{"vocab_size": 1482, "decoder_norm": "layernorm", "decoder_head_dim": 32, "beta3": 0.999}
Rows from block 2 of the image encoder of a small image captioner, named by matrix and row number. Rows with one number belong to one neuron. Each number is 500 + 25 x the weight over its row's rms, rounded and kept within 0 to 999. All counts start at 0. Numbers have three digits each.
After each neuron's rows are labels from the 100 images, of 14976, where the neuron reaches its highest value: "strongest on" is what is common among them. Only what is clearly more common there than usual is listed. The data: photos of plants and fungi (iNaturalist). In brackets: how many of the 100.
# fc1: MLP up (encoder.blocks.2.mlp.fc1.weight, 384x128), inputs 0-127
# fc2: MLP down (encoder.blocks.2.mlp.fc2.weight, 128x384, transposed), outputs 0-127

fc1.351:499532489500511509530510470468436517438460511493483485496539496509457488526448465491483480508537496482475446500501485478536494473532497524553474486481512519508496532539482527467498514558538539503483507484489520525504557534508484496541518494501496477455507509522502504477548496502484502509515514508501509496544482525540529494495505552495500534512487500490493504527458498515533506475530
fc2.351:472483514472511496500480493448535516519531452510525545492496467479527505485504487519525483514525505511500531456546494516491474490490516473485507519490461478525495467484496507512501454480489469490559493517509521532500496477523517510462453483489523531502520464501491546553501520489507530503522487506483517463495465473536474476533424534530467517495508473502492501531530498465445494523521
strongest on: order Asterales (36); family: Asteraceae (36); text has "common" (32)

fc1.226:494495536535480519540511477512533500475486513541468509554566506508528480493488472485492502498519483484509514496459535498511481566498467514514555518502480518483553500510505509507491441500507486488505485494466514478486505519486512474504501452516465534515532498508505509509516505500553490500499510481479533454524503500551521501534501539485531481474493489427504479456463538495478481490514
fc2.226:528463460470478477486488502486474496455503531499490512535486487463469545517474499515542538483539526521520493492506496552525508458505535507461504517556512486499469520471497502505479541496520495423515507559507525506473506504507501533462486505496565499494462491497494528457472517530462513519494489511519478521510498491505507472472482515480455488505525520484484514515528500501513557516507
strongest on: order Asterales (27); family: Asteraceae (27)

fc1.112:484520526489520576506490471508490505519496503523498474507536502520505500505541508452496482503494495487478521503497529505494483576505441480509502515492492550476560478500478465488511463499485501497481483433508508530478551502487504491500463484505500561500490535509481507520494458526490505496514529476487512480511512520530497478553480480497499527553515533472521483489530516471454514523531
fc2.112:478480503483539484500531513492496515479524538486528509518497486470510578503486505518496514504462478488492465514493504600479503473503517533454508497517467462531472484495493498476464508498511503402510501536511495528486503504478483482490542515486578523488481482495503496488480503479490516524500458510508502518511485495555499509493508488556465492508507500517477497498515497485463510508515
strongest on: order Asterales (27); family: Asteraceae (27)

fc1.119:503486481500501508539515488510466487499480503454484459482529488532498480524468466493484490515482510510523521519460515463572485475494515457521507504481498536526500501552475524503490553523499530536504502469461490514488499503457488485517491519502429526469504565527490482485517460505507490476496525524481455470539555503493497495519512545501502437502526497490500519507490508494498473526518
fc2.119:509438526510505500522489529479545501497511476563515506491487450513514470555521481496515495518530510492496512470490508494516499534474511488499524510525472452533499444490489492487484485511474472518571453484494493506508489484497524494498464462464538558497502487519499494535469518453506493504540479533508507490557492478517490502498477499522509506475479492438484498514512477457493505509546
strongest on: family: Asteraceae (33); order: Asterales (33); order Ranunculales (32)

fc1.156:504495481520497502530494435499513498519494509503465478523543504490534475526478488457479467503531487528477539523475499470529502489506500506511484505437539551509529534536494528497490508512512521515467509522496500502504514551511515505469535452496488457447499538484493469482514497517533503488486524453496543503519507477553497514491523546475486488518517474498532507492446524534500505510555
fc2.156:501453538495505502515482492492471521486478486532532515476522496510511524515503515512510541500513455468511474479522497531545505469455475486464520500524455496513471468476506483497469465474500461470516479501462532516500486438493538498490498499484509532508518479522524535521477517517497483511509492543540527501524501492494493502512410496518525551492495489494484511549550517492437502510516
strongest on: order Asterales (27); family: Asteraceae (27); text has "common" (27)

fc1.354:504490475518507507510502497494498502514491487498493487522497493535500448532445465445475486486477507511538495477505532452487477446503499515524516539478485538498518540501487513525510491537512526521510501504451502499484499514528470438482527489506480534496488551527486499498523457535515502488499562487490498494558558469506509501572487530507503487487508471473523516518487503487503492514556
fc2.354:520451486506496551545499464452493514501523513532497514527532475495511479539454464481504508499522511472526490468474504493556492484497506484515543494504485497497488468511483507503439480526497494504570457487518480534512508516501467508545483476479518579468491529517528516496498541489481525506493522520504445500537486502529507504526477527513508506500461505462467511515499519460492505503512
strongest on: order Ranunculales (39); family: Papaveraceae (31); text has "poppy" (31)

fc1.261:546480498466491489510496510441516486542487506521553454482499497501502454482524462499517485515530512493476457500524477468483524508500506489512503472487530525549508522552497493496552524575528506558509479493518489505505549545489505507489429472503484518527493508507452510483506477517486539500473482493476524521517506502497483503495517475533497489479539483510544511528481490514478501509524
fc2.261:478518501499465501533500480565493474475524514496454486532496470510490488516488490490502482467512521495507487500520482490505471553507511478541506547507562515504517467549440487472528499544492479520476532530522466508476549529459483508488525488474492520502496488497509480474502516479500521511510490477530447514489469529530518509489528502461500476459521559447491522484471489502516497475468
strongest on: class Liliopsida (25)

fc1.141:483513485458485491509530495514437516460479535485497515490523480494481488501513459510477495562496505494494501492489531456524476529499491477522492531481501481549510458544469518433495512539509525501502518467514473468469500502505449531523545511496474508434489523533538502485520500459451490483491508517535509487526501503488473516504494507462468522460511460498482499504496498510556495511488
fc2.141:528439528487549516472505515434491533489512478532506522483507490488522499517523484531535495508522526489531463468511504508524519488468499458517514499528475447515461478449532477497494469458487481507541494488523530531487491487468529512496468482491494539516502456552502504501473540502482501495522480521500507499534501460443487511532483509533517540462485498493487485536535504511474494510470
strongest on: order Asterales (34); family: Asteraceae (34); text has "common" (26)

fc1.85:526500495494497543513518496500497557497476510484512475494516486509487495482513472461502512510508500466472474501494502460555515503493481476547474494488504494514520512530469509464486527561507509535505506435526444524521548540518470510498511512478475507502462496516518496454526509497512472481481533518453474474519525495489451472434515504483521473499502489452490502478437516520524482512501
fc2.85:483494529498448479515493517447487494508513453542499501460487477553509462503535478516533483513516482457488500477489503503522448505481478483494497502503458477559536489468525504466500477472459485501516503490502512489505499505555513522484505456474498540499515465551470499521479510488542462479518493507504543482530515497536488497495465513535502500491508437512523482505500499494432488504526
strongest on: order Asterales (37); family: Asteraceae (37)

fc1.16:495479453492462485484554503520475486489503540515469492483533469509459498493486464509484515542475487471472516520477526477485488513499512493494533474483499491512538491550525496465491524543485514516508509472518488443480507527492480543502528480533500564482458511554505469476520520480533527538501508497486530476530523464521470520499490520460487491516514497503468518532467515480538540498539
fc2.16:502499530445493477486554550463504507467505485475477462492457510475512488493523474522523498515507474531463473526514507502470500496465499465508523497463459506539480529516492527522535489472518494490482523489468489482500468482516495509511443497517513519495508536496488486562515495502497486460512502485500522483506458486494500520518480538564473445491520573503547501522488477528511526494507
strongest on: order Asterales (28); family: Asteraceae (28)

fc1.236:526490498494456461511517497520490473501492518503494473496509482501492451547507418484475431534540520486494513522512495491458509515537531534513524498493500534543499516531519484484500529535491539554495484533478523449487514509507499508495494491491439558500497488548474480509499468506487507470479478528483516494517530514520515479509492469516453460493533497469499518500479486529484481508503
fc2.236:496517526484525507504534471493473526503526501499485492470495494499498533546501461500492500511508520501497484505498487534507489505501518481520509546489527474514501486479510463463466502465489425481489503522514494501502488506522517509530564453490569525500507505508528538508454504447500505504530511493535507476511442479531486561499478545510497539458501521456493463450540495485522501493482
strongest on: order Asparagales (29); family: Asparagaceae (29); text has "yucca" (25)

fc1.231:498491530460486476548510471519472510494513535496456509503501497495515486527509468504512488549534516473502514519496512427535465496535476506491522516469521500517560503475495502518509505518470505530432483510488552503481549506533485548497474505504485508511500487503510478500494447493519480499483468509501496479514477490549497453512531542508470455499494527451514516489490481537502505543465
fc2.231:456506516498535471507505498480488533488509506518547493466478513577512540522531495503459509545497502485475535488508498521503516507491496497490526517523497464506493487498445505437498504469533432476498491466478550473512479486530509502524495468494526532514518502506487526528481511468530483517528480509514529499540484481523489510488483569520492552478499486501491483497496522470472442501522
strongest on: class Liliopsida (25)

fc1.248:505483518497459493508489480528488482538488485480506498489487499489505452512513442496503456553568529476490509514486471461492503498539498504505493486488522501480543517495534480469526522494481492507474516489490509478516535559537509515497427493502465524488501499520476464486488446512504495489457501532478524485496517496526503437501534493539477497522526459529500517482478473563511515522492
fc2.248:517509482487505514542497486511514463490495564509459505528517483464534476500493489487515477507479513519510484509512483492470476506490531520500526526506534499503518494513462465484468496506505441517465483530457487476504507532490483494496498477538504553495514539462513455501475535480506533542471477500500466511474437528541485528509531533516489452459513554497480498518483455454520499497482
strongest on: class Liliopsida (25)

fc1.134:449505475498517485507513477509453500479480537455461508504500504498476480523479457476483483516533536476486489469484500475542483475511498491516498495495486520504486511527521510461499502546504537510494482499477529553524534503500499504524515492527459492476449553517504520438555483452451500487506501514520512510528485496546504485503484510487479497521528518503465503564463534497522543500538
fc2.134:503463520482508503514504535427542504504527453517509559493450510467529482505509485533525493520514492500501536454521488520489482490480535454467506525499465477518460477510504555508500459466505476496533495503490515500498459493524525519465445477492514540501535482490471544535482519488528505520524479483477536476503485483514499526521463539529486508491515495496505464530506507493469499521528
strongest on: order Asterales (34); family: Asteraceae (34); text has "common" (32)

fc1.323:503502481497437513481529502500517498516481490494477497519492481469484469483506460516513484546461448501494507525457533465458521515486469501510487487487531519512498516530535540497486508525499517521531502520520489441481497551510481499484518505479475530510447493504493460525507480518542463478466520517512517533502536462501483516446529501485498482473499468489490549472440493500523508550477
fc2.323:519456517497468472517496495556508491473522483547508504474509483496538447518500483479546515503501469502486503519501488493495508498460486497473513483527512490498515484483555468464475489492496514504487482521481507470465512498511511521461514516517481547473493497510482493547435467553545551531503491511496466507511556494500496523484514481556455488465487502495478500497465481480508568497486
strongest on: order Pinales (26); class Pinopsida (26); family: Pinaceae (25)

fc1.320:518518502499502536470492468513509451539486500498456532495510490484522521505488449463499480468505504486470506515438511501467507564515508536517512493505504533505528484487504469503503495521451511508500470474526519493528533555545494504491500456504483532504488536553509472508495505493506507528474509455511510486510478502570505497587485536519492528539482518483488475484495507488485516507511
fc2.320:504488504510529467526502508478467564481482478495520495493529498492500569547498501548508499504492475461485505498545504552484519493487500500452506504481479474499501493500533530519492488484481543406507482531489506483478466462489495484517524508460564470501504499497490507484499501493516481459511488522501504487519518467497461554442511493487494470478493478503480496524523513513456536511500
strongest on: order Asterales (29); family: Asteraceae (29)

fc1.228:471464522491503437539533487506482496510487527493497488486531513524450470512457445499494493516534518475513499543485488472533476496529539518565482511449516564495507517508486502517505545553437495518483472527498499500507505510535492508512499468533469473466528515534476505495508520491487481459524493515493508485493505513525521495511479502503497517507456501445493496484454541496511485506487
fc2.228:493488514498523446497505516459506505495500502517557536485500480508524495510496460517507492492507547491521536488493507514511511445512496471474496547503515513511517491458500481545463510477505455505480498531445551467471454486548533534446499462486506521516532469474526523514499527463528474530510482499457506494516498474537507521494497533501463553483504505449497509481500511492491483529502
strongest on: order Asterales (34); family: Asteraceae (34)

fc1.185:493496477507472440487537475503468496516463510510518518525501515512481448529445472445469484522525505505508504502499486482529500401490497536531493487451509522491483565512513569501501548517515513509493510513472506509497503539511496487489515479529491501484501533527472473463541483500489495487505503498466518512538480506518547503525490507498482498530498500499504520535481520477502497504551
fc2.185:483457521473504495507500524457486525467541475548533527471523480499545514521515496520547514484518490480497504481532526519544523501485495468464497504532457477530492456444506483485476454485487468491518482508492529523493481471506514508465494470476508548512540472540520540529483529486506487524517476527486525489540523472509480534520448508519503524489486483477478502508554529499472496502495
strongest on: order Asterales (39); family: Asteraceae (39); text has "common" (30)

fc1.70:470504489516506483546503488534443496484508518450488499475517487513464460509463462469449504502540538478493511515463496491548470474520511498530486483490496542510512478529500511494496546535498519533470520485509499524548542519553452553539488505539471516476485525530513504457509492491454501469505522519474488480535522490502503488499471502495504495538513502478492516479450513499520487521490
fc2.70:534465525490504517496528493467506500492521465515501530475502470451512482508511465504530480562537541494501490501490507496508461492485501451494491533509496492525458456480518492511466470463463481496519507524497518527492450489525495524483459472469526562494499460507526532542481504490521488484499474519482521474524516456505503528534490546543499523476479527450496506496501514503457513546484
strongest on: order Asterales (43); family: Asteraceae (43); text has "common" (25)

fc1.22:487490480481502514508544472499468494484501553485478495494508484497486490538472484492437494519495540478524495514528517474511466495550553513520496495455489505505484499500506483503511493526508540519470523505503457490513500497512511499530483499470453526463484542527469490499511484462492468474543514476512514499536478506498516507536511551526471451535535557516480522500439550499537479513514
fc2.22:516482515484526475521501513496497540481511474512516483485511473490564524530517501508534504523512456501474488476508495514518520501479496485490519510514473446527482461461500467455492457475495477482540483504476527495458474464497532517501496480454541524524510457539522512526444539488478464500544464516474533488526537465482461511510475489536519532474475514468488511521535500525485488501498
strongest on: order Asterales (36); family: Asteraceae (36); text has "common" (30)

fc1.301:503491499487484476518516510465499478495493521502481473483481492476494463512514441514478482530529520507494488508502469458517472509519548517535556505503504477511507539547486517511537490580480566535463510526488467492476505506516502500502490501494477522433495486510483464499492502500493524468504471481495534509569499508523532478524516518571481479510500462491501511515479490499487510519538
fc2.301:510504490515441475499512472574433524497536484500523489476500483499503495547523481503506514510503508519460500499484470514525509496507443483496459560490528528456542501498493505451456502493495490483508500527492491487499541520530495511489528521514505502486492517512474505491510474506500540490511504499533489492504503517514537510457519516516553501448536488478537508459487499544523471516438
strongest on: class Liliopsida (25)

fc1.306:532486473518437504489489526510513493520506485487476510501482479499466500472540495469536493520519500520512508485507498468522499523505450523512514486491502466499524504538513524504561502516439524536502494507532471494494558522490508500503451497512487548501491472545459475505499475522488505525489521520477496452497505503502487504491507459498533506462552465462473537506461489575481499526468
fc2.306:468493526551521483534450490508499521487504479535483494490546498525528482502510498487539492477501491502462542478501478513517486575445505494464525525560505506484503458496474481471483460482484498495504461493452511511469504518472530519513541475496501555531553468500500525522464508468497474533504500525482553501523512509517480526515482504485519531473475502471494483470498513487504488477484
strongest on: class Liliopsida (28)

fc1.163:510477506486484486512524498488468471501505506498510477494482489500511479518485438489493468546557575516497506503502501473525457475543556497513497515486499499508500490507483502504517526482459478520484497503490547493509542516528534541526428487506489527468528477504464470471491450516497523496531486470506496483504494531521511433519540508527461522515528472531519531488496506490471473521505
fc2.163:500503518519531481555500550484503510472487502529496487481471499523511505514521500508531511506484494480489492504535441528506486536458527538472546521535526471543497498513442470484480496453512438473496462514466508466494493490463515495492493463499527526536513504498485511532460530451510501544510467511487531505503488500566469529496484499537508521488482511502489476536495491474479463505508
strongest on: order Asparagales (27); family: Asparagaceae (27); family: Cactaceae (27)

fc1.140:506487524499441494518518488522484491511503512509455484494479503471514456482511458502516460548568520509501506528505506491476463517547478506524507499481504501501556514504499484475507506520458501512485503516501504447502559530523519519480455513502469547495503519518478433505501482499544504495475500525483518449497516494552498445531553487510480482498551479521486494493502483511496505521487
fc2.140:492497510502513518534519503506522484488505558507470492529510490491508491500499507490497459506472525537502466525502495510454460515516518504507524509496531492508530499507440467494486523492493428507487490525459495475490508526477476496536494461540518544505519531479508483488483514465493528541485453495504444503494458531537495521493549528511501495471517562519469492523479469429501486488475
strongest on: order Asparagales (30); family: Asparagaceae (30); text has "yucca" (26)