{"encoder_mlp_ratio": 3, "encoder_head_dim": 32, "alpha": 4}
Rows from block 3 of the image encoder of a small image captioner, named by matrix and row number. Rows with one number belong to one neuron. Each number is 500 + 50 x the weight over its row's rms, rounded and kept within 0 to 999. All counts start at 0. Numbers have three digits each.
After each neuron's rows are labels from the 100 images, of 14976, where the neuron reaches its highest value: "top examples" is what is common among them. Only what is clearly more common there than usual is listed. The data: photos of plants and fungi (iNaturalist).
# fc1: MLP up (encoder.blocks.3.mlp.fc1.weight, 384x128), inputs 0-63
# fc2: MLP down (encoder.blocks.3.mlp.fc2.weight, 128x384, transposed), outputs 0-63

fc1.83:512627549510448540559544441552376482429524537517522424468568474503471463603529446436410519526451516448426466514453453467537412504546556489608432511436560506502414492545444536508454495526552536
fc2.83:560466561527518464397525541421441573463532437553558564447535452460574527531509486520538600479562482444553482506535495516520520435452510452491511533538434435500455468446511371470512457413435505
top examples: family: Asteraceae; order: Asterales; order Ranunculales

fc1.71:493463375474443461559484524600422526490501524404447427535455497481455452616589443455560464574578558525521471468552491435440395508648523501553492558390516568538576516587492516588515517593530507
fc2.71:506502544498438476469494442530563493553509528494506509468500493485551526570505575413544498423540529533494521533574447593404553609510505456450479516475508519492498479444519355438476482452417482
top examples: class: Liliopsida; order Asparagales; family: Asparagaceae

fc1.160:475516458520411508485560423642450497560476558587479504639529455607503491474450444433418441528516583478515567504460484432449476538533503545548565461505431536528547504569497490522535517522492502
fc2.160:547497493478619452406551561388480450484567485504545576461500414433494521560550489480501531421570483529496405500535458528453495509498565467434517573518455516558463418442479552617494499423512491
top examples: order Asterales; family: Asteraceae

fc1.53:447503512457494456500582471508475439486514548439424541611507347496551388516395418465433516534477515449509438489442500439512509402603524500545506517475484507520462494507422516488477520520561504
fc2.53:567459533507567450499558551425504533473513480535564639467510468478550512518517490504508485511582477562559389455535501514494510447476523402422557549502434437551427389420465464522482478441446436
top examples: order Ranunculales; family: Asteraceae; text has "common"

fc1.323:498512547503433466433562479511426552489546547461514481440497499460448443469480426471489439525463502472538520597460614482505464600577456539551402458452455576532534493445516501467443510473433545
fc2.323:546433554535543488459514473407422551511526445520399432433559438437467483472511498525640478494520509497625433544525568546482492530449504490507514492494507494545483481414525496558504470468473493
top examples: order Asterales; family: Asteraceae

fc1.209:523431507523422459616443449566470562440565567394457419566462457388471489515522523455488431506638489423544513439570489519544420494530535549502566566468518473501577475550492599442583511500443501
fc2.209:463541496551575456473461483559468560487620492516542537460495435530541523623528594497386531442493423482475555495553483599527535573464530376433476546540468426501490466440488411572493484501453455
top examples: order Caryophyllales; family: Cactaceae

fc1.274:494518488587479523543515424473480556493508502490520583429568377438575456498513475507495507552461481480491477489518658445530552507505351404498452484502468504450442464480480566479421438513492498
fc2.274:580402479500405501593507510419474486530575524565476455518523464612465341548488438465542433498519674557533515507444564472555484503541491527542507536500497465448537539498516573532501501558495515
top examples: order Ranunculales

fc1.319:456430511499434459577572458462460495504434477575488460527466484541473446583439469430366554518604582468472475501474423450552465469518492545665459486416545592532496502530486567504462594592523532
fc2.319:542380527509506498525536537400521502517509460548493571485537408501461395553538423495517483567584597479510511503503521475515502497512521376546472601377496488452412419493513591533489481517469493
top examples: family: Asteraceae; order: Asterales; order Ranunculales

fc1.165:503638444447492456525549473489520349503446523486492449455536548524416477601481449449517497498486575444448453450547429447486461431562543506577460483499463476542451576602489482484487552529516543
fc2.165:512455496424528498494513553362533551552522396485585639506459489388599553452484484629491456546505510547525462475586491521463491399522621486451452522448497405535461469481536526533501430464503490
top examples: order Asterales; family: Asteraceae

fc1.129:476563502448439456514527493518480475491530543518433468450495537481476397509498445478543484562519590487501470583487471360418434573582574453568452460433523530602552511504552431498500558524426500
fc2.129:540465580542564526481520460494494534527582528552471548500530474452516570525559516500526507516548511510589445541521405577436478508456583482457565563571523417569516411478451391399430536424444423
top examples: class Liliopsida

fc1.177:484524473611486518561563500603467488462443497588429492538529525498575434547424478437480472556452518451438443496407531483529513483474435601526569514496494563581570514511490615513484492541507614
fc2.177:561380518532545492503483549406525494515561477534550588427537460481527520522539483497497628460465424504544470479538501548589517468439503453453521507561473432588499446422530440488487502390431491
top examples: order Ranunculales; family: Papaveraceae; text has "poppy"

fc1.116:417552494496500603510566477529416528511442491478508505486506388501518508520446405460374498594509551462444509519489502488563498467445396521608436517463505532545528522507505552435487505583526504
fc2.116:533434592538506448483496571374591501525530404541492625481546428505511438546521389513513508446571528539479517467526512512542456436437499350497477535486490439531418447458476571606514417457457470
top examples: family: Asteraceae; order: Asterales; order Ranunculales

fc1.22:546520450538482485454515444513486477513427536427390496597499549451469494531349442401560496519459604472454483461525487416508400493537551514560556501521520513518479514600525535488467504564594584
fc2.22:552451524487545498444528551404485479507528426493629691462473481393583499541503480555443556549535466530480469462530438521453512405458640460433496561514446454557433463488480595567459459459531455
top examples: order Asterales; family: Asteraceae

fc1.330:600517530491398498481516530498468453534436529614445394559495474474515452490563424493536425551529509475494500534508515432451408543546520502549498469457547562574545587536532493509559544461431507
fc2.330:537567539555488420616533520492516481449506610522439501510593489476612510518483504470511482471454493514487464553506451553413491543460550544472542576508534510500507522497431439524450473454446375
top examples: order Asparagales; family: Asparagaceae; text has "yucca"

fc1.261:438490516518501530514589459510389465460519514471471504486562387530492414524483343442491504501513521478546480555448477444565568396467452479557439478440511604417517486507530526483529475523474551
fc2.261:597383530503561510461578546393532537511579425537457582494500472449527490522525448466601512583607550530563456500513549512495448482490519385500529551461463494505383445469524506556427453462390469
top examples: family: Asteraceae; order: Asterales; order Ranunculales

fc1.259:453511441563470511554534499537464514436507547526479427470496451509485447566537406426487507504474497521395547515368464495513554541515568506548431448493486506517570493522501503408489601641560557
fc2.259:515471583477535484464540534373538546560569414469506525477448466419559516450503514585508487566542524522581468532562499504442469465478580419588500552447444466567393452465530530538538422438462521
top examples: order Asterales; family: Asteraceae; text has "common"

fc1.182:518488493448439548552516536400544455511455512510481410550440491544455415526572432537517355592627603528468460477566481435472448461612514500586511464471570521609520543528533486558598528535491504
fc2.182:507567558534555511542496502516523502558499561490458526548524475550500532511488547549452459390488519529434423490498422557437485640486528496474523590480579494494544476488387473455529509454452405
top examples: class: Liliopsida; order Asparagales; family: Asparagaceae

fc1.380:471461472495482434463629451533425431469481547505477466530478428541459521507464370436515511559517585439496515525469512436479472478513586502529555449542494525529475459557499477387444565475521533
fc2.380:551461563483520467410579573391558560531582470437484560473467501389520532445484509585524492585534525560602452482540497551388460458521572453464496541429451455595426481457497553552527480386508460
top examples: order Asterales; family: Asteraceae; text has "common"

fc1.374:499492508520492487592512492447447490459441561503435438523515474558461466602439462431459549535463556508498443469412503424459476418515557559650432468378503532524502519542508513536480575496585545
fc2.374:542428515540554438444577531419455453482548511571542607473494443459545451533485468526415499490517518481490507462547455547483470438416557415482527535505473466541428431466453669514409459462520436
top examples: order Asterales; family: Asteraceae; text has "common"

fc1.59:501528514503414470503611446606465498504502501584424484562452435513481390532507419487540482576498574412481502554509442489509429509528563488596556453454502580503525539515537496462495522520393520
fc2.59:505484565546487530511601523464435511446541561471462573491517459434526530514519524506500471579504510526505399561524497562494520469495505493408521543466527462501518497482461512489384447453493333
top examples: class Liliopsida

fc1.31:416416526509445484504529410492501556456537545420428457511489331488453498533482497429416476544616496587545495532543513528501419499518539445514621527453440538468556447507487555440522541508437499
fc2.31:495516418506563460479564504520492531415577510482450453522506456534448593681532517444372561455478496444495516440527489600609511449513505468485520556483496476429514520511443513564434563461583421
top examples: class Liliopsida

fc1.148:506483528526468533523505555470631477625494464572508399539508458551476478503562449527493471558524514517521487528511506486499494570493506538506502501470575459547551632564582493509521571559410568
fc2.148:574476513450456406545471443453453505435516429494501572448472422502551478508548486532560496532601461464461499499550503485480548493520469452570480601481499427559447465433526478462547514436423519
top examples: class Liliopsida

fc1.324:463485537449442557496549488529465465426470533479480475473540458575467448569420381420511495559435529448428436485455499431463492430535551504561448493463497484526519634533460513542484541616578557
fc2.324:567472559521550451453482528423472485597512470552584580444497446398568457441495538554526459519529501524525433431524457529498476516443623500465496508488527487557536427439487494490495418372457512
top examples: order Asterales; family: Asteraceae

fc1.89:560482506421375519492557531502540453604505435560493457504484475457467422468504478479500397526622559571530549510499515443442510519492498474488516450489551494562548609589520524493572529506475515
fc2.89:512577490525488453604513511607481460405469581529344457604511476513563493500469479475567462481462538523497503522524476519476466604484536515468529541477561539468523505558423418476472482511504450
top examples: class: Liliopsida; order Asparagales; family: Asparagaceae

fc1.78:518480554493393511509544515534507428541505526589414451559462470418477429492542439511468441564623574488475524538513520445453429527568555495516506474459543528559620555575488497528527562532479491
fc2.78:509554529517498480576555495533536532490566623523382480620509486508535521503487524502523464493460518524548432514543471569452443559493558500431530575467562531482554484509399437464423491448497368
top examples: class: Liliopsida; order Asparagales; family: Asparagaceae

fc1.86:442477503440454507537590437474483457464462567579455479551455456477407470525442509403379487518507493487463467465522506483555488455555589485617513442491549630522475568592524546582503527539522488
fc2.86:510448553517573480435491501466460498522551434527593595442484427401551522601520621481482574505567431448456460456529412513553517485496557487488534591574402483589543412451478498541563465460464549
top examples: order Asterales; family: Asteraceae; text has "common"

fc1.98:472498476544474533517612452472434472435458596517382491579509502497480434595424460472507500465515512535460463449405500437529450496490525616548572476427479546561506528563483534551453499584584543
fc2.98:507438557505594507411514570392549526542546443526579628453483432392571468528509495559508537533597481531505451443552446519462447439509573403457508533513443479544421465502471613567484423451589456
top examples: family: Asteraceae; order: Asterales; order Ranunculales

fc1.372:528478509478453500516539500528511468469495562577401434512487474421525456514520454471541425572624615517482507555522573478454433515582475472568518550474546521536567563550505520499533520500465521
fc2.372:487516498493483459555543564544505493454493586497370505621501486463549545482474528515523442473448520575506425559525461560436476576501530494413546548515569507524532496492413481451475491463496357
top examples: class: Liliopsida; order Asparagales; family: Asparagaceae

fc1.66:498524463488510515495582505370483434464507547428438537522481481489458529527443477462437471500351477501419477477474443507458473520597629426504483471453523514522435540517454515580491511515525539
fc2.66:481434544488536487456502479500439496508512454487517517497504496480491603501493566444484555446534492502498495516476505556517532477448535467397570514500426508503563464460505429420486426365438583
top examples: order Lamiales

fc1.49:488418433445495447478482611483513541476556500403443564504497536398456428460536519475511486479568606585479505486575462486507481515548544409517583546525560432486440428511375534589562525486543467
fc2.49:494481593550509507503492459505475500440574491534506495470520403547554529536520531480510524451540516509521545533512509535581572501470497443463527527610412379530511430429505406473550439419449511
top examples: order Lamiales

fc1.244:495450485516474444530630411555480489471534519456416587495486329532458491538506490436447483649595557517534525572496463478515524519580438425562521526483532518452525477497516545524505527539391451
fc2.244:587447521529517582479476586400518492450516462546500583546459530452536498480428505518425508434460434476514413464500423553534510454510617457496544489589520452485420521456501481497526470432597460
top examples: order Caryophyllales; family: Cactaceae

fc1.117:496442484452384507482526496502464397511610547515433482549554441486494445458490409503540408601527544437474512560441525456523487493539500441532507472417533600541535525505553526554534529510471457
fc2.117:533439553549530466595512541540489500434501556544478527451520417484577543558506542497496527504438439550479424460540460574482503516500583461433525596575538438530521427461440448494457501436489423
top examples: class: Liliopsida; order Asparagales; family: Asparagaceae

fc1.166:474436466488515504531520555447506579475471540486500461509486496378542476472508499526481520559463493516507459439570533501500583509534532448495651538521661444482435473495406629510502404501515469
fc2.166:549456504529435515473513537359529511583466565584504479530484538551403473437507476573509443529553614500564491474601492451427443508482563510539592424500530453537484536615489508465469490518470518
top examples: order Fabales; family: Fabaceae

fc1.172:463511503520493534517539436530488485490483452513555480438531529588491463523446421487504425495612525463449580494465467417543586450421504509515443492392469578507593553612574515509515478610549549
fc2.172:545443551521494538446518468456475496569516396508482626447494440459543454501522462500580530602545500493525441509493461511493560508419507403520432541488446413534431405388567495500496485420435540
top examples: order Asterales; family: Asteraceae

fc1.133:537435465483544452588457524440561562478536471496503511489447414464500470546461498499561489528607521520438495398540529453550529444497543496513717509532532484515530538545446539537514500498489482
fc2.133:518439540533604446428503452484478541560507477561580441411545428486573646545502548437495534422505469472426479558516463612482536527439533492489418463521456534578450471513498444526546508482550492
top examples: class Liliopsida

fc1.4:488545454511496506462532467558457455480588530429480488612499553433492518559396492512460460531497565496529495505515561496379436437539576463555543504504505481491445485588435518507515434502559499
fc2.4:533450515506560543468491496483471485545531496570501599447519434514526589474499539468530509397494499503463460507464494617488549545415476513365454476503410510561500502387506479570462460377507496
top examples: order Fabales; family: Fabaceae

fc1.151:584508499473446467580506506547469438460470525470451491522479477384625476525519495490518344523632605482452520492546507482459450490601518490516514521480543512484557409489416478502525526500435511
fc2.151:525500538518501486530556593469546566508485611517438515493509434538502503487504488488504493495474473542511459530525431571453466502422575511406540511503605485506542512461450416439445516388508338
top examples: order Asparagales; family: Asparagaceae; text has "yucca"

fc1.183:422495469449559419479530531510458436483501542498523536566477504455490525547469471519472555533459537460447505538485465486467552450587624497511510515556520442607507473501554488572493491549620501
fc2.183:485477435441518492522476436496500363423520537464530547504526464503542518533451500421543561509437474476388438531462608529444516485515474556432595514489427562495565530499452488551426529454494489
top examples: order Lamiales

fc1.342:437521528513453487512565445486454488451530607419464482509542503478487409527364417388497542481492542412512465527505462425507491455553531505551480433423490547545509412495459517463493527544500536
fc2.342:521443570532590422440600551416482532495545429593517615453510449390562552520500493512536476551560564509581441539502493551447474443510564471480504523504463466568433410471492519560441465463470514
top examples: order Asterales; family: Asteraceae; order: Ranunculales

fc1.304:436379544487439459462623475520497522526503537459444483501469426528451476429492498422430474507529599581567510579439465508567385527540488465501523547465498580377551465493547584462538589501450404
fc2.304:551472519502560581481508536389526510470550475553551521497547483471588511501486495511385614484549440459472426539516496566544544475412566408521521541532510497491476456469455494538573474353562461
top examples: order Caryophyllales

fc1.255:527489476471401560550540507529446405461481538481491460554503535504490470561488416478472506526511530437404447430550448489506546419580584510606521479513501491622524531566414469515523550609539511
fc2.255:533472567433552484419529538390518530541518470486610589452464505395624526517516467552507420597530592512570476517560465520401454461558574532487491507405502451566439458526508518492441500488445488
top examples: order Asterales; family: Asteraceae

fc1.286:562497485498391474579500489492523455439467509442451466558484491492468451613597480476519495522595569485457435463581483462510417465538555505517505526472533513531591471563405453576552511516482480
fc2.286:481511520515488474464510560550535564558587556480562533536447447542492544457529598568482425452519519554528461533564459594485475649467529441417509518554544426455493438500458410442544509451410461
top examples: class: Liliopsida; order Asparagales; family: Asparagaceae

fc1.125:466474474498443562528508463516421488535416533470399492613522494577475503580491436472520482498527575490429454439458470430517469501576529590578523504481505574527533589635508511521480522583571629
fc2.125:533422535492549525510453587306617440519523443523602585507490471449557462528479416535473454536569534530514490408535496482459471408507598412467488526463492435540461472463496566578492446473526465
top examples: order Asterales; family: Asteraceae; order: Ranunculales

fc1.204:438443480485449457566600492538494462433558549454402417572506454420594481496444451508547489524553525480494542529489553419466456498573535487523589476445497506565531351510455520496475508477514503
fc2.204:548441501502568451483558560369514595503464519508470599482523508515514528524518526556503429537483574605572443472531551550478501442528529469390515500384491493492367470374520491519462500412503429
top examples: class Liliopsida